A small image classifier, trained from scratch: 64-pixel images.
Rows from block 4 of a small image classifier, named by matrix and row number. Each number is 128 + 24 x the weight over its row's rms, rounded and kept within 0 to 255. All counts start at 0. After the name is the row's rms in percent of the matrix's.
After each channel's rows are labels from the 100 images, of 14848, where the channel reaches its highest value: "responds to" is what is common among them. Only what is clearly more common there than usual is listed. The data: microscope photos of single blood and bone marrow cells. In brackets: how many of the 100.
# conv: 3x3 conv (model.blocks.4.conv.weight, 96x96x3x3, each kernel summed), inputs 0-31

conv.60 076 [138 112 101 127 148 120 179 105 152 159  93 120 128  96  87 155 132 147  88 118 158 112 105 112 104 139 134 106 126 158 134 188]
responds to: smear: peripheral blood (100)

conv.21 110 [172 149 103 122 109 106 170 112 112 132 118 110 102 107 100 108  99 131 126  97 127 155 131 101 105 153 157  72 163 156 133 126]
responds to: smear: peripheral blood (100); cell type: segmented neutrophil (59)

conv.24 095 [114 124 107 147 122 135  96 131 127  82 102 151 163 123 139 118 132  92  98 142  92 138 130 164 165 101 136 164 109  94  87 117]
responds to: cell type: segmented neutrophil (40)

conv.42 089 [128 131 110 110 118 153 171 124 174 109 179 119 158 138 177 129 137 122 171  98 129 145 149 151 125 140 121 131 128 108 115 123]
responds to: smear: peripheral blood (100)

conv.23 075 [127 120 110  81 111 112 151 162 136 113 123 128  91 130  92 102 113 107 126 105 122 109 155 113  87  88 118 102 106 133 119 108]
responds to: cell type: segmented neutrophil (41)

conv.45 090 [124 116  93 113 127 149 174 112 126  92 195 145 121 141 158 137 118 115 149  99 116 170 126 141 112 129 142 117 159 117 105 139]
responds to: smear: peripheral blood (100)

conv.32 109 [ 88 134 102 111 101 135 114  97 145 104 127 143 154 125 109 114 109 109 126 110  91 101 151 152 136  94 100 153 117  84  93 111]
responds to: cell type: segmented neutrophil (40)

conv.46 076 [126 144 137 125 109 115 175  76 121 159 135 145 113  93 124 117  88 144  84 145 123 111 108 136 123 129 134 139 114 129 159 121]
responds to: cell type: segmented neutrophil (44)

conv.19 091 [ 78 146 102 103 119 123 113 130 123  97 100 109 160 111 109 110 112  96 106 130 101  86 129 142 137  99 106 125  98  87  99 112]
responds to: cell type: segmented neutrophil (41)

conv.40 120 [178 156 145 138 114  92 155 144 136 167  91 138 125  99 112 124 135 157  87 121 154 122 143 115 111 136 141 137 174 194 166 126]
responds to: smear: peripheral blood (100); cell type: segmented neutrophil (64)

conv.38 079 [131 105 139 158 128 116 100 147 108 136  98 118 123 124 127 100 151 117  99 118 147 146 128  79 173 120 134 133 122 120 139 118]
responds to: cell type: segmented neutrophil (41)

conv.57 095 [138  76 107  84 156 171 115 107 132 129 146  75 106 128 133 147 156 130 187 100 153 124 130 106 104 109 107  94 111 127 125 129]
responds to: smear: peripheral blood (100)