From a checkpoint of a small image classifier: arch vgg.
Rows from block 6 of a small image classifier, named by matrix and row number. Each number is 500 + 25 x the weight over its row's rms, rounded and kept within 0 to 999. All counts start at 0. Numbers have three digits each.
After each channel's rows are labels from the 100 images, of 14848, where the channel reaches its highest value: "strongest on" is what is common among them. Only what is clearly more common there than usual is listed. The data: microscope photos of single blood and bone marrow cells. In brackets: how many of the 100.
# conv: 3x3 conv (model.blocks.6.conv.weight, 192x192x3x3, each kernel summed), inputs 96-191

conv.159:472523539497529447498493443465451538487505466542498492504504521497504521501499513487480454507493538481540488478452545522469505503480499541504547479493497510453504539517503465486458477516533537491480502527536513465474479513502481475491523475487525532448481487515516496510527468495477489518
strongest on: smear: peripheral blood (100); cell type: segmented neutrophil (47)

conv.183:472499527536512464483532440448431519524542459510528513498474503496537519469492502503472438490490511469507503455456529521472499505468503518494522489495496516452496507497516516489442513493521524467485497516506501506485474502508456459464521456489517515439447481497523520497513482538505494505
strongest on: smear: peripheral blood (98)

conv.176:508515493515553523508523535524526496517527498586519516520457504517529553495497484501500527507508493497497495500526499561516504488504512484520468503505499515525508494532519516488532512515463501523505514520503501521510495520513509507503481516503487489536511502506463495529533517531500494480
strongest on: smear: peripheral blood (100)

conv.45:512556526492512503529484487495496530494500508534505518527442517524503514534517491511495479525519535485535505506484547510488509546496518531536522490536502483478512531539479530508472465542509534493516521541543506485519527534474490499511507513501534523495506485526489520529553527493492499555
strongest on: smear: peripheral blood (100)

conv.66:508535498534497508530531507536486533538535508499537544544462476537538517502488473535475519498547519473536538468529508511547537517474537523537513470528484499527538521537511501493497526532501500491540554495523526493531475528505474480483481482482498534511470482493483512522511529531479481521
strongest on: smear: peripheral blood (100)

conv.1:480494536473462488510481481504484517487464480455481481477538512484471465507527536498483486500521528478511499494462527459493488485479491527478544483497487502490480520469490456499475498490553531488503482509508491467498485480511496477488544493483536511482492474497480487484482488474480479489
strongest on: smear: peripheral blood (100); cell type: segmented neutrophil (60)

conv.149:505537529536520486531525479491486534536527504532544530530479513537534515525508498528513468523500529503533526513473528499485517526519533527528528498510492492467540528536496479516492518540529532499496527549541552478491457542497524512517523510518506543484510510525486494534547492531498501541
strongest on: smear: peripheral blood (100)

conv.14:497509526473447526531477503521507541483466499444484480484528488490470461503537506496528511511522544521535498523517534458504499495512491553491547524500508483515495543483470492516496483507541519517514484481530501500508481492490525519524513527509552543508521514502511495493485501470517511489
strongest on: smear: peripheral blood (100); cell type: segmented neutrophil (45); cell type: lymphocyte (35)

conv.96:447503523507516503444504484488487510504509449511503501502534515503507507448491517501529492496445510529511500528465515502460498452528501514502520520439519508483498509501505499515513498500522523518438503521507497518440453501503526525525518523523494502489525529494526475497510443508522519465
strongest on: smear: peripheral blood (100); cell type: segmented neutrophil (59)

conv.98:515480550479489494511481504501508492481475521484472485479561543483475487502492554494499492475517504496497492502493530471506480499497488519475532495514514520497482502468502529523485498470557544519515489551495460504518497463523504505510560507513488479499512502468525518471473512476504497509
strongest on: smear: peripheral blood (100); cell type: segmented neutrophil (71)

conv.31:505491534519561492487514497489496508510526505565514501499531550490522532507496549497482518491481499484494494476516528568498488492480495514491531499498485531515485494501526477461498504491531541472496498542491480496488475481526469475473545470468504505500478484495488483489508491518492499482
strongest on: smear: peripheral blood (100); cell type: segmented neutrophil (70)

conv.24:515487499464498472566465472500472478459469489510465459476491494470467483549492503457476480477548484483487460478482497505523476541484461487477492493554499488487477483470481494483484463483502494488554476512484468484542498470484480480472496477488492473478475478488505522469499526464492500547
strongest on: smear: peripheral blood (90)

conv.160:484473510510491515466504544505517471504494491479495499488537519490505498473487525492471523491469465473469498489516497470490478454485489476486499461456473510524487465492502463490503502482506515493465486518467465462473460472508483475500513497485440457547484474481484444483472471506468459448
strongest on: smear: peripheral blood (73)

conv.9:458476515503528462476513422481416498509512440539506507488508520481507514454494527494461449496482492466492493467472507528467505475470492499485509471482485525470491495484520503507441511477515518516486496513482493474481485483520477475495521488494515498432478483488473482484498473512481460486
strongest on: smear: peripheral blood (65)

conv.42:528470509472505519515473526517529471471477532505467461460520527461471484520464528460513518461517473511475462512525494497518454521511459483460499511521511501520460475457492527512514478467516513514523459520476452515525520457499515516515529513513467458524514513466516519459473525473512508520
strongest on: smear: peripheral blood (100); cell type: segmented neutrophil (60)

conv.82:472494544524535471485530480489474509534514477528525515489566533490523526492515536518492470509491499498496523493463537538468490501504502517484536493483501540472477497493530483498480534490537553495471493552496479491464478482538504497502538501507512507475500502499491502492521471528493494511
strongest on: smear: peripheral blood (100); cell type: segmented neutrophil (66)

conv.77:492520507525484490485523478474490527531518492484538532533472479534530507497529480527467481530481530463529528461473509491474533487463539524528517471488469492466534533530497483477499523528508510463487532480529548501486469536500462473463492467457533533470472460528491467528516490521474474489
strongest on: smear: peripheral blood (100)

conv.177:517492465478443524522479519515519497490475521448494504505475441506481467525505443503524520505524494526496501527499478449521506520521504492504484528522512459517504493507461519520525483499459463514511506458490514545515517510465517521521450521515494499519517519500514525505488515479525531522
strongest on: smear: peripheral blood (88); cell type: segmented neutrophil (41)

conv.139:475502513480506461478490436477459490485479455516476491500490512502488503497489505502473433500500479479490505485429503483440505476463498487501502484524450497434516485496499481470456502509502514474494502517495500471481467505498481460486506493455480489433475467481465477503491478481481474486
strongest on: smear: peripheral blood (100)

conv.101:510493521480454517533485497511501523490466511441494488482569504485477473525532528503503508515529512503500503507510516459518505522508495525486535498521506510505487513487495516514501499502550520505521479475502509514520484499515505513508533504495552529504514504513528525502477517478505517527
strongest on: smear: peripheral blood (100)

conv.92:510492503461504460546462466452489494464463510497460460470476517467458468518490512466468474493527486461486461478469500497492468531462461486472494465524467487457479484467478484514468466489504508495517472527484499471512506485479469459486510477489481496475468457490483523476499512461472468515
strongest on: smear: peripheral blood (42)

conv.100:519497542467499532500468531538533490469464524500471478479548529477473501490533529476509521510502487506470485509526533481506491471517467497487521507505517502534469488496486520514515489486538535538504474505496476518514543482505516526529538528515539494533534520533508504485523524465511492461
strongest on: smear: peripheral blood (100)

conv.56:508548534502492477512505495495489528507499506520510516527439510534507511512517501517460504525507532463537516455502530497499527523463528517540510468510468486493539535540491469480473510544525535457512525532537519476503487535496461466461521467463491519492466463529491488532543505506474470516
strongest on: smear: peripheral blood (100)

conv.27:495531501489489531488488539559532518492482496495500491511488491516490483478518482500535552511492521535527503543527503491531514462531501512519504518471492482552527526517478454482547480534492496503487508500525539495483457544481533531520487527502507528544529523515466473531510489486515509449
strongest on: smear: peripheral blood (100)

conv.48:519485506553545507494552519514498478549545511553549529498558531498554551518513528531504507513502478509474534506518495538511497510523513476490491495518496544511484477498547501511508550482496518536507504525478488503515498490547520514513517516521488485519515517504483510500510520555503485502
strongest on: smear: peripheral blood (100); cell type: segmented neutrophil (71)

conv.109:483518484498471498505506492485497511519487483465522541543547466549504485501532469550493478540503517495515552505460486470478549511514550509539496487492511482479550527537485490530494515521491483518480547464518553502480463543490511500516482505524517518488509512534525519543507477499495486520
strongest on: smear: peripheral blood (100); cell type: segmented neutrophil (50)

conv.21:491552490507500498512506484504477543515499481527522518542466482532511502511544475523477468539491525472524518469497510504468539505481529519543519485494499491489546528546480501492473511548489496490484534471543554494483510544499474481483478480486563557472468480555497500538556489503484492497
strongest on: smear: peripheral blood (100); cell type: segmented neutrophil (42)

conv.118:480525487458439474502479466471465507487437473460470490505538464516450449480569473517513465546493505507511518490478487431489532513498515504527496518501509483468516510503471501501472514535488488479492510473512530498491479522502485491496473483505535522463486506528504518524481489461514510522
strongest on: smear: peripheral blood (100); cell type: segmented neutrophil (50); cell type: lymphocyte (37)

conv.53:456510501503494493436507507488499517507501465505507515516536501517508510454508499511505498504430511511515513518477499493454514439516510506516506491434494510490519509516504467497498505515499507512428514500516524487442450520511517509520503519499509519501514509498479455515518445505490485446
strongest on: smear: peripheral blood (100); cell type: segmented neutrophil (46)

conv.46:505501520464471524493459539505541511462463512456468469478488500478467467499492510472546536491492511542498475545511515467517478495532472522482520539499528470531488510475463471495542460497530509482508478496510496528505482489468513527516523513513503507543510527499527480486486502461546556492
strongest on: smear: peripheral blood (100)

conv.184:493529526458458519519460519534528535465451503466466476493512507495458467489532515487525523506512539521532484528523530452499497486517487544500538516490502471520505538493459492494512465527541523498502489485539503498501509506473529522519523522511538535514518515519497486500502498456512515471
strongest on: smear: peripheral blood (100); cell type: segmented neutrophil (54)

conv.163:477479483500507467462502466473450475496498475516484473478506491484490498504498485475473453482470474475477481457456484509438483485463481479473479467473461503454480481478506470479458495479475486485463478504477464445461513474500471469472485475468499478467467467487464489486484470500458451480
strongest on: smear: peripheral blood (100)

conv.191:473467501515522483489501445497446449499518454525498488473494523478505523488490527480494462507495456492456483490478486520456468498492475454477480502489504525466460457481519532520444492466516505540482474506456458478475505466508497496511523506516469456441492497485497523481488477505492488501
strongest on: cell type: segmented neutrophil (45); smear: peripheral blood (43)

conv.61:490452491501492514505499504517500454498500487472494478463549506468494493476462508481531505467509453528452481530510477484515458482524476467459478528494524512516464452463513491532506503455497490541505465495451464507501485462509532519539502532532459451497527525463518503468454493501527513480
strongest on: smear: peripheral blood (97); cell type: segmented neutrophil (75)

conv.120:507504547479489479528484470476474518492470495479485489481545540482479476493476545487498484448536524498531486489484540491516484508499487533483549498519513509491493523473490473495481488501555545489524481533520487501519486469509498494498549493503489518480490499444514510470482522476499509505
strongest on: smear: peripheral blood (100); cell type: segmented neutrophil (54)

conv.20:502496515510510454503511446460442500504511481517503498500462513501508508520498506491454451512508497452498497445459501520469499503445495503500514458514455511452495495507510471470449502497514517468509499539492493453507508502512448450454513460455506503448454455511445499501503506511461456494
strongest on: smear: peripheral blood (100)

conv.65:514491482495508532478499528522535473484488530532486457459470504460490490500510505468487524507499455489444463490537485493513453488499476462469475492500499513527453451481496525483519494481476493525486455510459462516500584492513500513503495512493500479531523503520476494491503510490499484479
strongest on: smear: peripheral blood (100)

conv.13:516515476532558501538528507509511515512542514566526514519447486515544555527480462503487488510529502490512503494494491556491513525485511499517490493525472517496511499528524524499491502507453483486515516515505517507512523510512501490486462499493479510501492492511474506514524517535492492523
strongest on: smear: peripheral blood (100); cell type: segmented neutrophil (69)

conv.157:533475462519511542486528547518538481531518537513525523491555481486518515510514492526525539508479472541471524525530464522511504506538507470484470536503524527520486467487525514503559537481471471523507493463470509538526498494523525539515477519515506495542533537507494510493484532527530543503
strongest on: smear: peripheral blood (100); cell type: segmented neutrophil (65)

conv.43:459471492513476488468517493486487472532497461467508532510570491518502487460524505548539480510473487532502549518483480479456525487531521484505497526466515509479513496499507493525499537485499498509467521487483504505468409482520535532527499516535489479492515537487510504501460466509532528513
strongest on: smear: peripheral blood (100); cell type: segmented neutrophil (64)

conv.152:480524510518482497519518480489482509533510480480536555550529493547519510495512484548496449500482511503508546509485516485462533503503556511538506497487488488458547512552494476496475517538507514471478547487525535490482440541490492492500500497485520510486503494488514479543504478519506500502
strongest on: smear: peripheral blood (100)

conv.69:466505519545523478453544494473486517547537472506535543530540515532537526457501521540491490500460505489499538494470520517471518457490542513517523488463502529481527503525535477484498549508522519498464533509509512488464488520528488488493519489494522517487488493504491465522511467543490500466
strongest on: smear: peripheral blood (100); cell type: segmented neutrophil (58)

conv.4:482548504521494486482509488496513540515519498506540534542447474539530514465506464519496498533486539490548524501510516495510534483495531522536512477475470475503536540549488478484488493546493499483484533500536548490480477552473501495495477497489515536487499494538456477536542491514495482486
strongest on: smear: peripheral blood (100)

conv.189:480524496510522500439520493507493514517504474530525514517483496510520539468495488512527510515450504534505519530491494514506529484539513492518486521465531517505512514532523520531513519523488500539453506484512528532463513516515533536536502536536506521496536542539541525509525469514542528508
strongest on: smear: peripheral blood (100)

conv.187:515537523493463520533484508537516549495490516449501508514484486513493472513496485501516520488544548514551501522527526473544506511519506548508535506516500468536529546513471484526498483540528516508535509499549530501525485526469531512529503528524511550519520517504502496516502519487502495507
strongest on: smear: peripheral blood (100)

conv.128:464499491524513532427523513546508486521519476497523518506509498506525526447495503514484525506460477476487517485500496492485510434485515477503476473449471522524498477511524487468523520498484498502450510489490493495456510509523486493479495501468488486516497471504447443508516463524477462433
strongest on: smear: peripheral blood (100)

conv.131:499493514540537485465543499488502492539533487541545527503594526501543538492558529532503495552488487511481537485495507547481505494498514493502518515490509540489487483513537499476489545494517521478491503508485492513494501509546490498484519481496535501492489502542517507521523488543519516517
strongest on: smear: peripheral blood (100); cell type: segmented neutrophil (65)

conv.154:460493525472470511468469505494498510473475469461471477481531493480474470464473500475507520455465517502511474517469519463486478475515473524481529503460517472495490516473474481499521469498527511477452477503511491523457454479469497503503516500499492510507501506458537489474473456470512521491
strongest on: smear: peripheral blood (100)

conv.72:504512537522543500430521517475524514518527506546517508500476546499524529476505536501488498499453503487507502480501527545509490461477512508499523490464500527505497506506527515470510514507532544465455499554508497516476530496522467489462542464467492517510478483481511494498497488524500505469
strongest on: smear: peripheral blood (100); cell type: segmented neutrophil (43)

conv.64:506488491524519466515531481506469475531532499515526518504480498506528515494487507515456507496534481454494518454497481539518498480460511485500490448507436520497499487503522469471474529487494502494536507508484504466521517495520478463469492478471468485485471458491420449496488515531445435451
strongest on: smear: peripheral blood (76)