Weights of a small image classifier: widths [48, 96, 192, 384].
Rows from block 8, named by matrix and row number. Each number is 200 + 20 x the weight over its row's rms, rounded and kept within 0 to 999. All counts start at 0.
# conv: 3x3 conv (model.blocks.8.conv.weight, 192x192x3x3), inputs 126-143, a 3x3 kernel for each
conv.46,194,215,186,206,194,229,152,187,185,208,197,192,189,218,224,168,202,206,179,190,202,218,212,200,224,179,184,210,198,197,189,244,199,180,179,213,246,251,253,185,175,214,209,204,178,198,214,208,193,186,179,186,184,172,183,215,213,206,198,205,174,189,198,187,167,193,181,203,211,269,196,183,176,220,215,211,202,222,184,169,177,201,220,220,177,172,220,224,179,195,205,240,198,207,216,221,203,190,171,229,245,240,215,190,194,167,198,181,224,203,211,185,155,176,228,207,192,189,153,213,189,189,202,231,229,211,211,226,212,186,202,191,173,211,207,204,189,235,202,182,188,194,181,207,181,198,208,279,215,223,158,181,202,196,202,189,194,197,222,206,204,184
conv.47,210,182,178,217,182,172,198,173,253,196,186,208,181,176,254,176,239,223,224,194,212,195,234,180,192,199,170,215,186,200,210,207,204,198,217,209,190,216,195,172,207,192,212,203,196,188,209,184,195,214,195,196,186,189,199,186,186,232,207,207,182,169,180,187,190,213,193,231,190,199,213,182,218,184,199,194,206,211,180,177,185,185,219,201,200,193,175,213,192,166,193,201,190,207,217,190,191,202,175,192,197,197,206,169,189,181,206,215,221,195,213,220,170,194,186,189,189,209,222,203,182,179,186,224,227,208,192,224,191,212,190,186,198,186,202,214,203,226,231,190,185,184,167,201,185,182,255,192,195,204,170,203,162,208,190,175,184,227,179,191,225,183
conv.48,222,234,215,196,193,180,209,171,190,212,198,178,181,196,189,169,201,185,190,192,210,183,196,208,220,220,174,192,199,242,184,179,170,184,222,185,192,184,214,192,183,161,204,196,220,198,191,177,213,193,222,198,195,169,183,197,206,200,194,209,212,194,169,190,220,205,188,186,209,208,203,191,225,199,175,180,179,195,198,216,211,189,195,217,186,189,175,218,186,206,188,195,215,199,172,171,207,181,224,174,175,176,178,172,173,199,161,215,211,177,216,184,206,188,208,204,177,184,220,215,192,189,194,210,213,205,199,187,191,202,198,208,195,195,198,187,207,207,200,193,179,211,221,201,289,260,211,173,143,185,198,207,186,193,187,192,198,197,180,192,202,218
conv.49,211,168,202,186,175,229,182,222,237,174,223,171,201,235,204,253,195,175,195,163,224,230,203,171,186,170,186,198,211,195,184,182,179,195,176,174,201,193,173,208,191,194,189,194,197,202,214,203,194,191,179,185,162,203,173,223,199,231,191,174,202,171,165,208,200,197,198,183,163,173,195,202,194,210,195,180,202,189,204,207,161,200,175,158,205,179,179,176,187,197,234,176,185,186,184,194,207,173,172,152,188,210,190,188,160,194,188,203,213,173,218,177,204,180,180,167,201,199,180,189,214,203,186,176,207,171,213,187,178,175,160,191,189,178,173,180,199,218,185,163,185,216,187,185,192,174,216,194,192,166,184,249,198,242,200,178,185,189,195,176,175,183
conv.50,249,209,220,194,184,191,177,170,208,150,212,170,176,189,199,181,210,194,218,212,209,209,216,195,225,145,185,180,182,205,172,228,175,220,225,222,204,194,198,197,206,200,172,198,192,209,197,216,177,240,188,212,228,235,196,220,206,190,220,175,207,243,256,240,193,219,182,191,197,178,176,160,180,225,156,201,211,203,218,171,176,205,217,173,200,220,223,212,224,207,205,172,205,225,194,222,230,234,205,224,178,186,210,197,219,151,199,206,196,210,215,244,205,238,226,206,182,211,218,207,193,177,160,181,191,167,214,233,217,163,234,186,193,208,229,208,207,235,231,229,218,207,202,223,211,200,177,207,174,225,164,203,185,259,205,237,170,169,218,181,229,172
conv.51,201,180,209,179,201,198,201,189,177,184,185,206,198,214,185,206,209,195,203,187,199,194,218,195,197,172,241,220,188,213,191,196,180,186,213,190,209,182,171,168,194,236,209,186,188,177,192,203,217,212,204,174,203,200,182,204,191,211,190,191,189,216,185,203,178,206,194,206,194,188,192,208,187,209,185,194,270,193,194,193,179,235,186,180,211,206,212,198,176,201,198,189,186,188,205,199,193,215,207,190,190,178,219,181,220,216,189,204,214,193,195,188,208,196,217,183,177,189,197,199,193,184,207,171,213,201,193,208,199,203,197,191,192,214,172,184,209,196,211,213,211,180,185,184,166,213,196,214,168,172,153,192,208,215,191,171,211,201,203,186,189,194
conv.52,187,187,196,181,204,177,167,190,222,193,189,180,220,192,204,233,148,202,199,179,213,200,184,200,190,183,204,195,222,234,208,171,202,234,196,196,188,189,179,208,275,243,204,196,198,205,198,199,186,195,208,167,192,197,208,220,181,215,215,219,180,204,213,210,194,202,213,184,195,194,194,193,191,222,174,234,208,181,193,170,205,213,205,211,175,223,197,213,199,209,219,201,230,195,206,209,226,207,185,158,190,172,221,249,221,212,205,194,212,208,247,189,213,178,206,177,234,197,196,199,216,199,223,194,172,180,190,215,196,217,216,184,191,181,181,199,213,210,207,194,213,202,205,207,172,178,211,196,171,180,202,226,221,200,193,202,186,203,199,191,183,213
conv.53,193,196,201,191,195,170,198,163,255,210,191,207,186,200,209,177,240,213,210,190,204,193,193,202,202,223,166,195,224,196,208,195,208,178,205,179,200,213,216,210,205,224,191,199,207,218,187,224,181,192,214,189,196,214,219,187,202,193,210,166,207,186,216,204,193,201,212,167,196,211,221,163,204,206,200,199,235,197,190,215,194,183,201,231,217,219,156,185,175,220,192,193,193,206,185,191,185,190,210,195,181,189,210,172,246,195,197,192,211,201,214,189,203,188,194,200,188,193,216,214,216,195,176,219,195,196,214,189,205,212,210,205,206,180,163,200,210,195,195,202,214,201,157,197,189,213,221,194,212,178,188,216,202,195,217,206,221,175,190,189,194,191
conv.54,189,212,202,199,186,194,196,190,254,184,194,199,178,243,239,214,247,176,192,203,162,196,199,192,198,188,216,208,210,170,178,211,186,197,205,180,163,191,205,176,190,191,201,220,206,194,194,178,180,209,188,187,178,195,206,198,201,193,194,181,200,200,191,200,187,198,199,190,160,205,185,223,206,213,187,198,190,190,196,236,189,175,200,197,216,200,191,171,210,192,202,199,181,193,194,183,206,199,193,176,160,218,206,193,181,192,207,229,198,181,191,215,177,197,188,201,189,199,216,162,189,210,228,202,204,184,202,184,188,197,191,196,191,190,189,210,201,179,176,201,178,183,182,219,194,208,206,181,182,204,178,208,180,188,206,193,187,214,182,187,184,195
conv.55,188,187,226,171,190,196,181,209,236,208,214,212,189,202,202,222,230,213,190,200,250,196,198,226,187,214,183,199,190,211,184,196,190,189,172,216,198,191,200,175,195,220,191,229,229,224,212,210,175,190,177,204,206,196,245,223,233,157,189,210,244,210,147,169,208,224,189,221,227,226,170,195,181,212,197,186,188,187,190,197,199,204,219,211,192,224,179,221,199,207,189,217,206,215,174,209,215,158,188,172,180,228,181,200,208,194,210,241,193,206,177,249,207,195,217,231,220,204,202,199,211,198,224,207,196,210,224,195,198,176,200,199,196,184,240,206,208,205,224,207,215,223,180,234,197,188,203,202,160,233,181,217,205,177,208,199,205,209,190,186,195,221
conv.56,210,217,197,218,219,180,199,192,224,217,179,211,219,197,190,188,198,195,176,267,187,208,184,259,158,237,166,183,220,225,194,151,168,157,219,216,210,178,196,190,190,214,223,200,180,174,167,197,216,218,198,230,202,245,189,180,169,209,201,182,199,176,203,231,239,208,229,194,219,206,195,205,199,208,188,212,212,232,183,195,188,192,182,181,190,190,203,228,179,209,181,187,198,160,167,174,197,218,205,241,170,191,212,220,224,219,199,208,182,185,175,228,176,182,228,246,202,188,254,207,236,162,239,196,192,186,192,215,224,189,213,178,215,178,184,195,194,178,176,203,214,250,231,232,173,193,212,223,179,201,171,222,203,209,185,230,205,206,220,214,205,224
conv.57,177,190,204,186,186,196,190,196,224,186,228,200,229,191,205,184,196,199,169,212,218,212,188,179,194,197,201,198,195,177,200,210,192,181,178,202,212,192,193,195,219,212,175,189,207,195,206,193,198,185,227,210,192,185,188,200,161,199,196,210,209,190,193,181,192,198,188,196,208,220,208,189,178,227,226,222,219,222,198,228,241,188,190,193,184,209,204,207,180,202,208,178,173,169,203,188,212,195,192,187,199,200,187,201,227,182,185,214,184,194,211,191,204,175,190,191,214,192,184,197,196,189,199,220,208,202,198,198,181,195,204,198,186,198,183,188,193,165,197,200,222,189,197,196,192,199,214,203,180,202,188,207,180,207,176,209,189,203,180,199,173,201
conv.58,208,209,172,211,168,205,209,191,207,201,195,168,199,174,192,167,220,203,231,210,184,189,203,183,209,209,185,197,192,203,205,187,210,200,206,218,178,213,217,241,210,203,180,197,184,223,200,215,172,186,180,204,205,196,174,191,213,182,203,210,208,195,204,209,215,198,223,199,194,210,184,182,181,230,202,202,212,199,185,264,209,169,203,194,221,178,214,175,185,204,166,190,214,187,205,199,201,186,212,179,221,204,234,204,202,181,181,187,168,201,206,220,185,208,184,194,199,236,204,168,216,158,203,172,227,205,207,206,215,188,198,202,202,205,208,192,190,177,197,228,230,176,197,200,250,192,194,148,204,205,248,206,195,201,207,197,220,194,213,179,181,192
conv.59,185,211,209,197,185,193,169,194,271,187,224,223,173,187,202,216,282,152,215,213,229,193,188,198,216,182,182,190,198,203,207,199,219,195,207,178,189,198,203,185,207,248,194,199,191,172,181,182,217,169,220,199,183,174,195,190,186,217,192,213,205,187,173,195,246,197,200,181,207,196,173,222,215,172,191,187,176,160,203,218,207,191,203,212,216,205,175,213,153,224,215,202,197,210,168,173,202,181,243,201,190,158,185,227,270,206,205,214,208,157,194,215,210,187,188,210,219,201,191,230,192,194,190,195,199,185,177,196,198,202,188,228,209,188,194,193,214,208,218,193,187,192,222,185,205,207,231,209,188,185,180,228,220,197,214,176,200,214,189,201,181,236
conv.60,183,196,184,175,209,194,158,206,243,204,141,225,180,244,224,211,261,180,193,206,202,202,174,192,203,155,178,179,206,221,229,188,177,201,198,165,181,195,201,164,168,200,207,200,191,179,202,197,197,200,176,181,199,175,183,222,207,180,204,196,198,197,158,171,203,204,187,197,187,205,182,184,196,193,196,184,213,230,207,185,191,194,203,221,185,214,182,193,216,172,217,203,208,209,182,193,196,187,185,177,188,181,156,191,193,197,196,177,178,185,189,198,175,178,186,212,223,188,186,189,197,218,185,172,191,220,186,222,193,177,205,183,205,201,150,189,224,184,191,184,183,177,213,199,174,179,190,211,173,208,165,171,189,201,193,212,179,198,192,179,188,158
conv.61,244,194,172,206,188,218,186,165,205,191,180,250,227,201,234,174,199,209,167,169,209,229,226,204,214,219,179,226,208,221,204,201,219,197,220,196,203,179,219,217,185,204,210,212,199,240,146,249,203,195,218,193,194,166,206,196,223,215,244,174,170,225,204,180,184,213,216,166,214,227,219,214,195,208,200,213,192,204,205,177,211,223,235,205,215,177,189,231,180,206,201,231,206,236,166,242,218,168,231,174,203,211,206,174,207,215,170,207,195,238,195,150,222,192,215,181,229,184,176,208,198,191,191,245,213,217,276,139,235,170,199,214,209,240,155,185,223,212,199,211,163,202,232,203,205,165,168,186,213,221,203,192,218,196,216,209,237,132,236,203,178,216
conv.62,192,216,187,214,187,198,189,183,189,194,184,204,171,177,213,173,240,202,167,208,213,172,202,232,234,229,195,221,207,187,178,192,195,235,224,229,165,223,191,206,177,221,190,234,202,213,197,199,202,236,205,209,243,210,201,162,191,234,241,224,208,181,217,179,193,210,176,214,216,191,210,232,205,201,174,201,184,177,205,208,200,184,204,201,244,200,205,236,208,233,202,196,166,235,187,235,229,244,216,199,184,191,204,158,190,212,229,200,189,223,178,230,168,221,247,207,187,195,202,189,161,204,216,203,198,234,180,188,228,196,193,186,210,253,209,222,181,213,243,194,194,233,216,204,216,219,191,166,190,184,230,199,194,205,234,200,241,178,189,200,245,224
conv.63,179,217,182,201,194,185,187,178,197,199,233,150,189,206,165,206,198,178,220,206,161,222,181,199,229,242,216,224,207,245,211,200,199,173,209,202,207,210,177,178,237,206,273,181,165,191,149,204,176,179,198,187,182,216,186,173,200,177,170,219,172,203,199,186,192,218,235,232,214,259,229,167,190,204,183,206,198,221,192,216,234,193,225,202,209,203,205,187,186,200,229,214,191,188,185,194,179,173,223,190,160,174,164,197,202,215,199,171,210,192,192,159,189,168,233,170,218,209,211,226,259,224,187,223,246,187,226,166,237,211,201,239,179,208,236,192,210,234,165,180,157,209,182,235,199,184,192,193,169,209,196,187,181,186,213,190,213,211,197,221,188,196
conv.64,179,187,206,166,200,236,195,172,234,189,223,226,186,215,186,196,208,186,210,210,187,186,191,219,201,188,200,191,191,218,192,188,203,239,227,171,198,171,216,191,193,192,211,188,219,231,194,184,200,214,195,192,218,164,236,181,183,200,228,180,189,206,218,190,191,213,203,187,205,184,216,201,188,184,212,206,191,192,196,191,171,186,189,197,238,229,172,206,192,229,219,203,188,212,165,235,219,218,188,171,195,239,203,170,192,221,208,219,209,201,189,181,211,222,203,216,234,176,195,218,192,211,214,194,190,179,229,193,182,200,180,166,208,252,180,217,180,195,216,192,200,196,225,222,187,219,223,190,175,202,167,185,186,178,201,204,234,179,200,199,202,208
conv.65,206,206,162,201,199,230,205,191,199,224,183,230,183,221,215,214,182,229,251,201,197,181,227,213,181,213,206,206,211,237,231,193,212,172,176,200,196,180,199,181,231,169,217,204,202,195,202,197,187,200,201,213,192,211,195,203,190,196,212,201,202,172,199,219,219,156,203,226,193,196,208,229,188,189,235,176,207,219,205,183,181,214,201,195,141,222,213,206,186,182,206,194,242,185,198,222,198,182,175,178,165,246,190,190,192,195,185,226,198,202,208,190,194,177,241,199,192,204,239,125,212,226,198,206,188,231,182,216,202,186,238,197,199,171,207,181,220,182,213,163,170,225,198,195,225,205,198,213,164,210,179,209,202,188,190,224,196,212,215,181,211,201
conv.66,215,211,195,206,196,188,192,187,174,176,197,188,202,183,193,177,194,193,173,185,203,180,196,207,193,177,205,159,186,189,217,221,217,255,183,196,203,174,180,195,162,184,208,219,194,251,178,198,217,205,193,214,216,201,212,219,205,195,194,162,190,258,212,171,178,215,182,175,211,197,203,176,197,207,194,191,232,197,197,214,178,205,189,182,224,183,225,230,232,175,190,184,172,232,186,223,244,215,200,183,187,181,225,166,197,218,197,202,178,206,197,188,229,220,193,201,198,174,192,203,182,200,204,208,173,182,210,189,202,175,186,180,214,245,210,181,222,188,185,202,222,193,218,203,236,187,197,208,189,175,175,178,219,190,174,196,214,166,219,212,213,184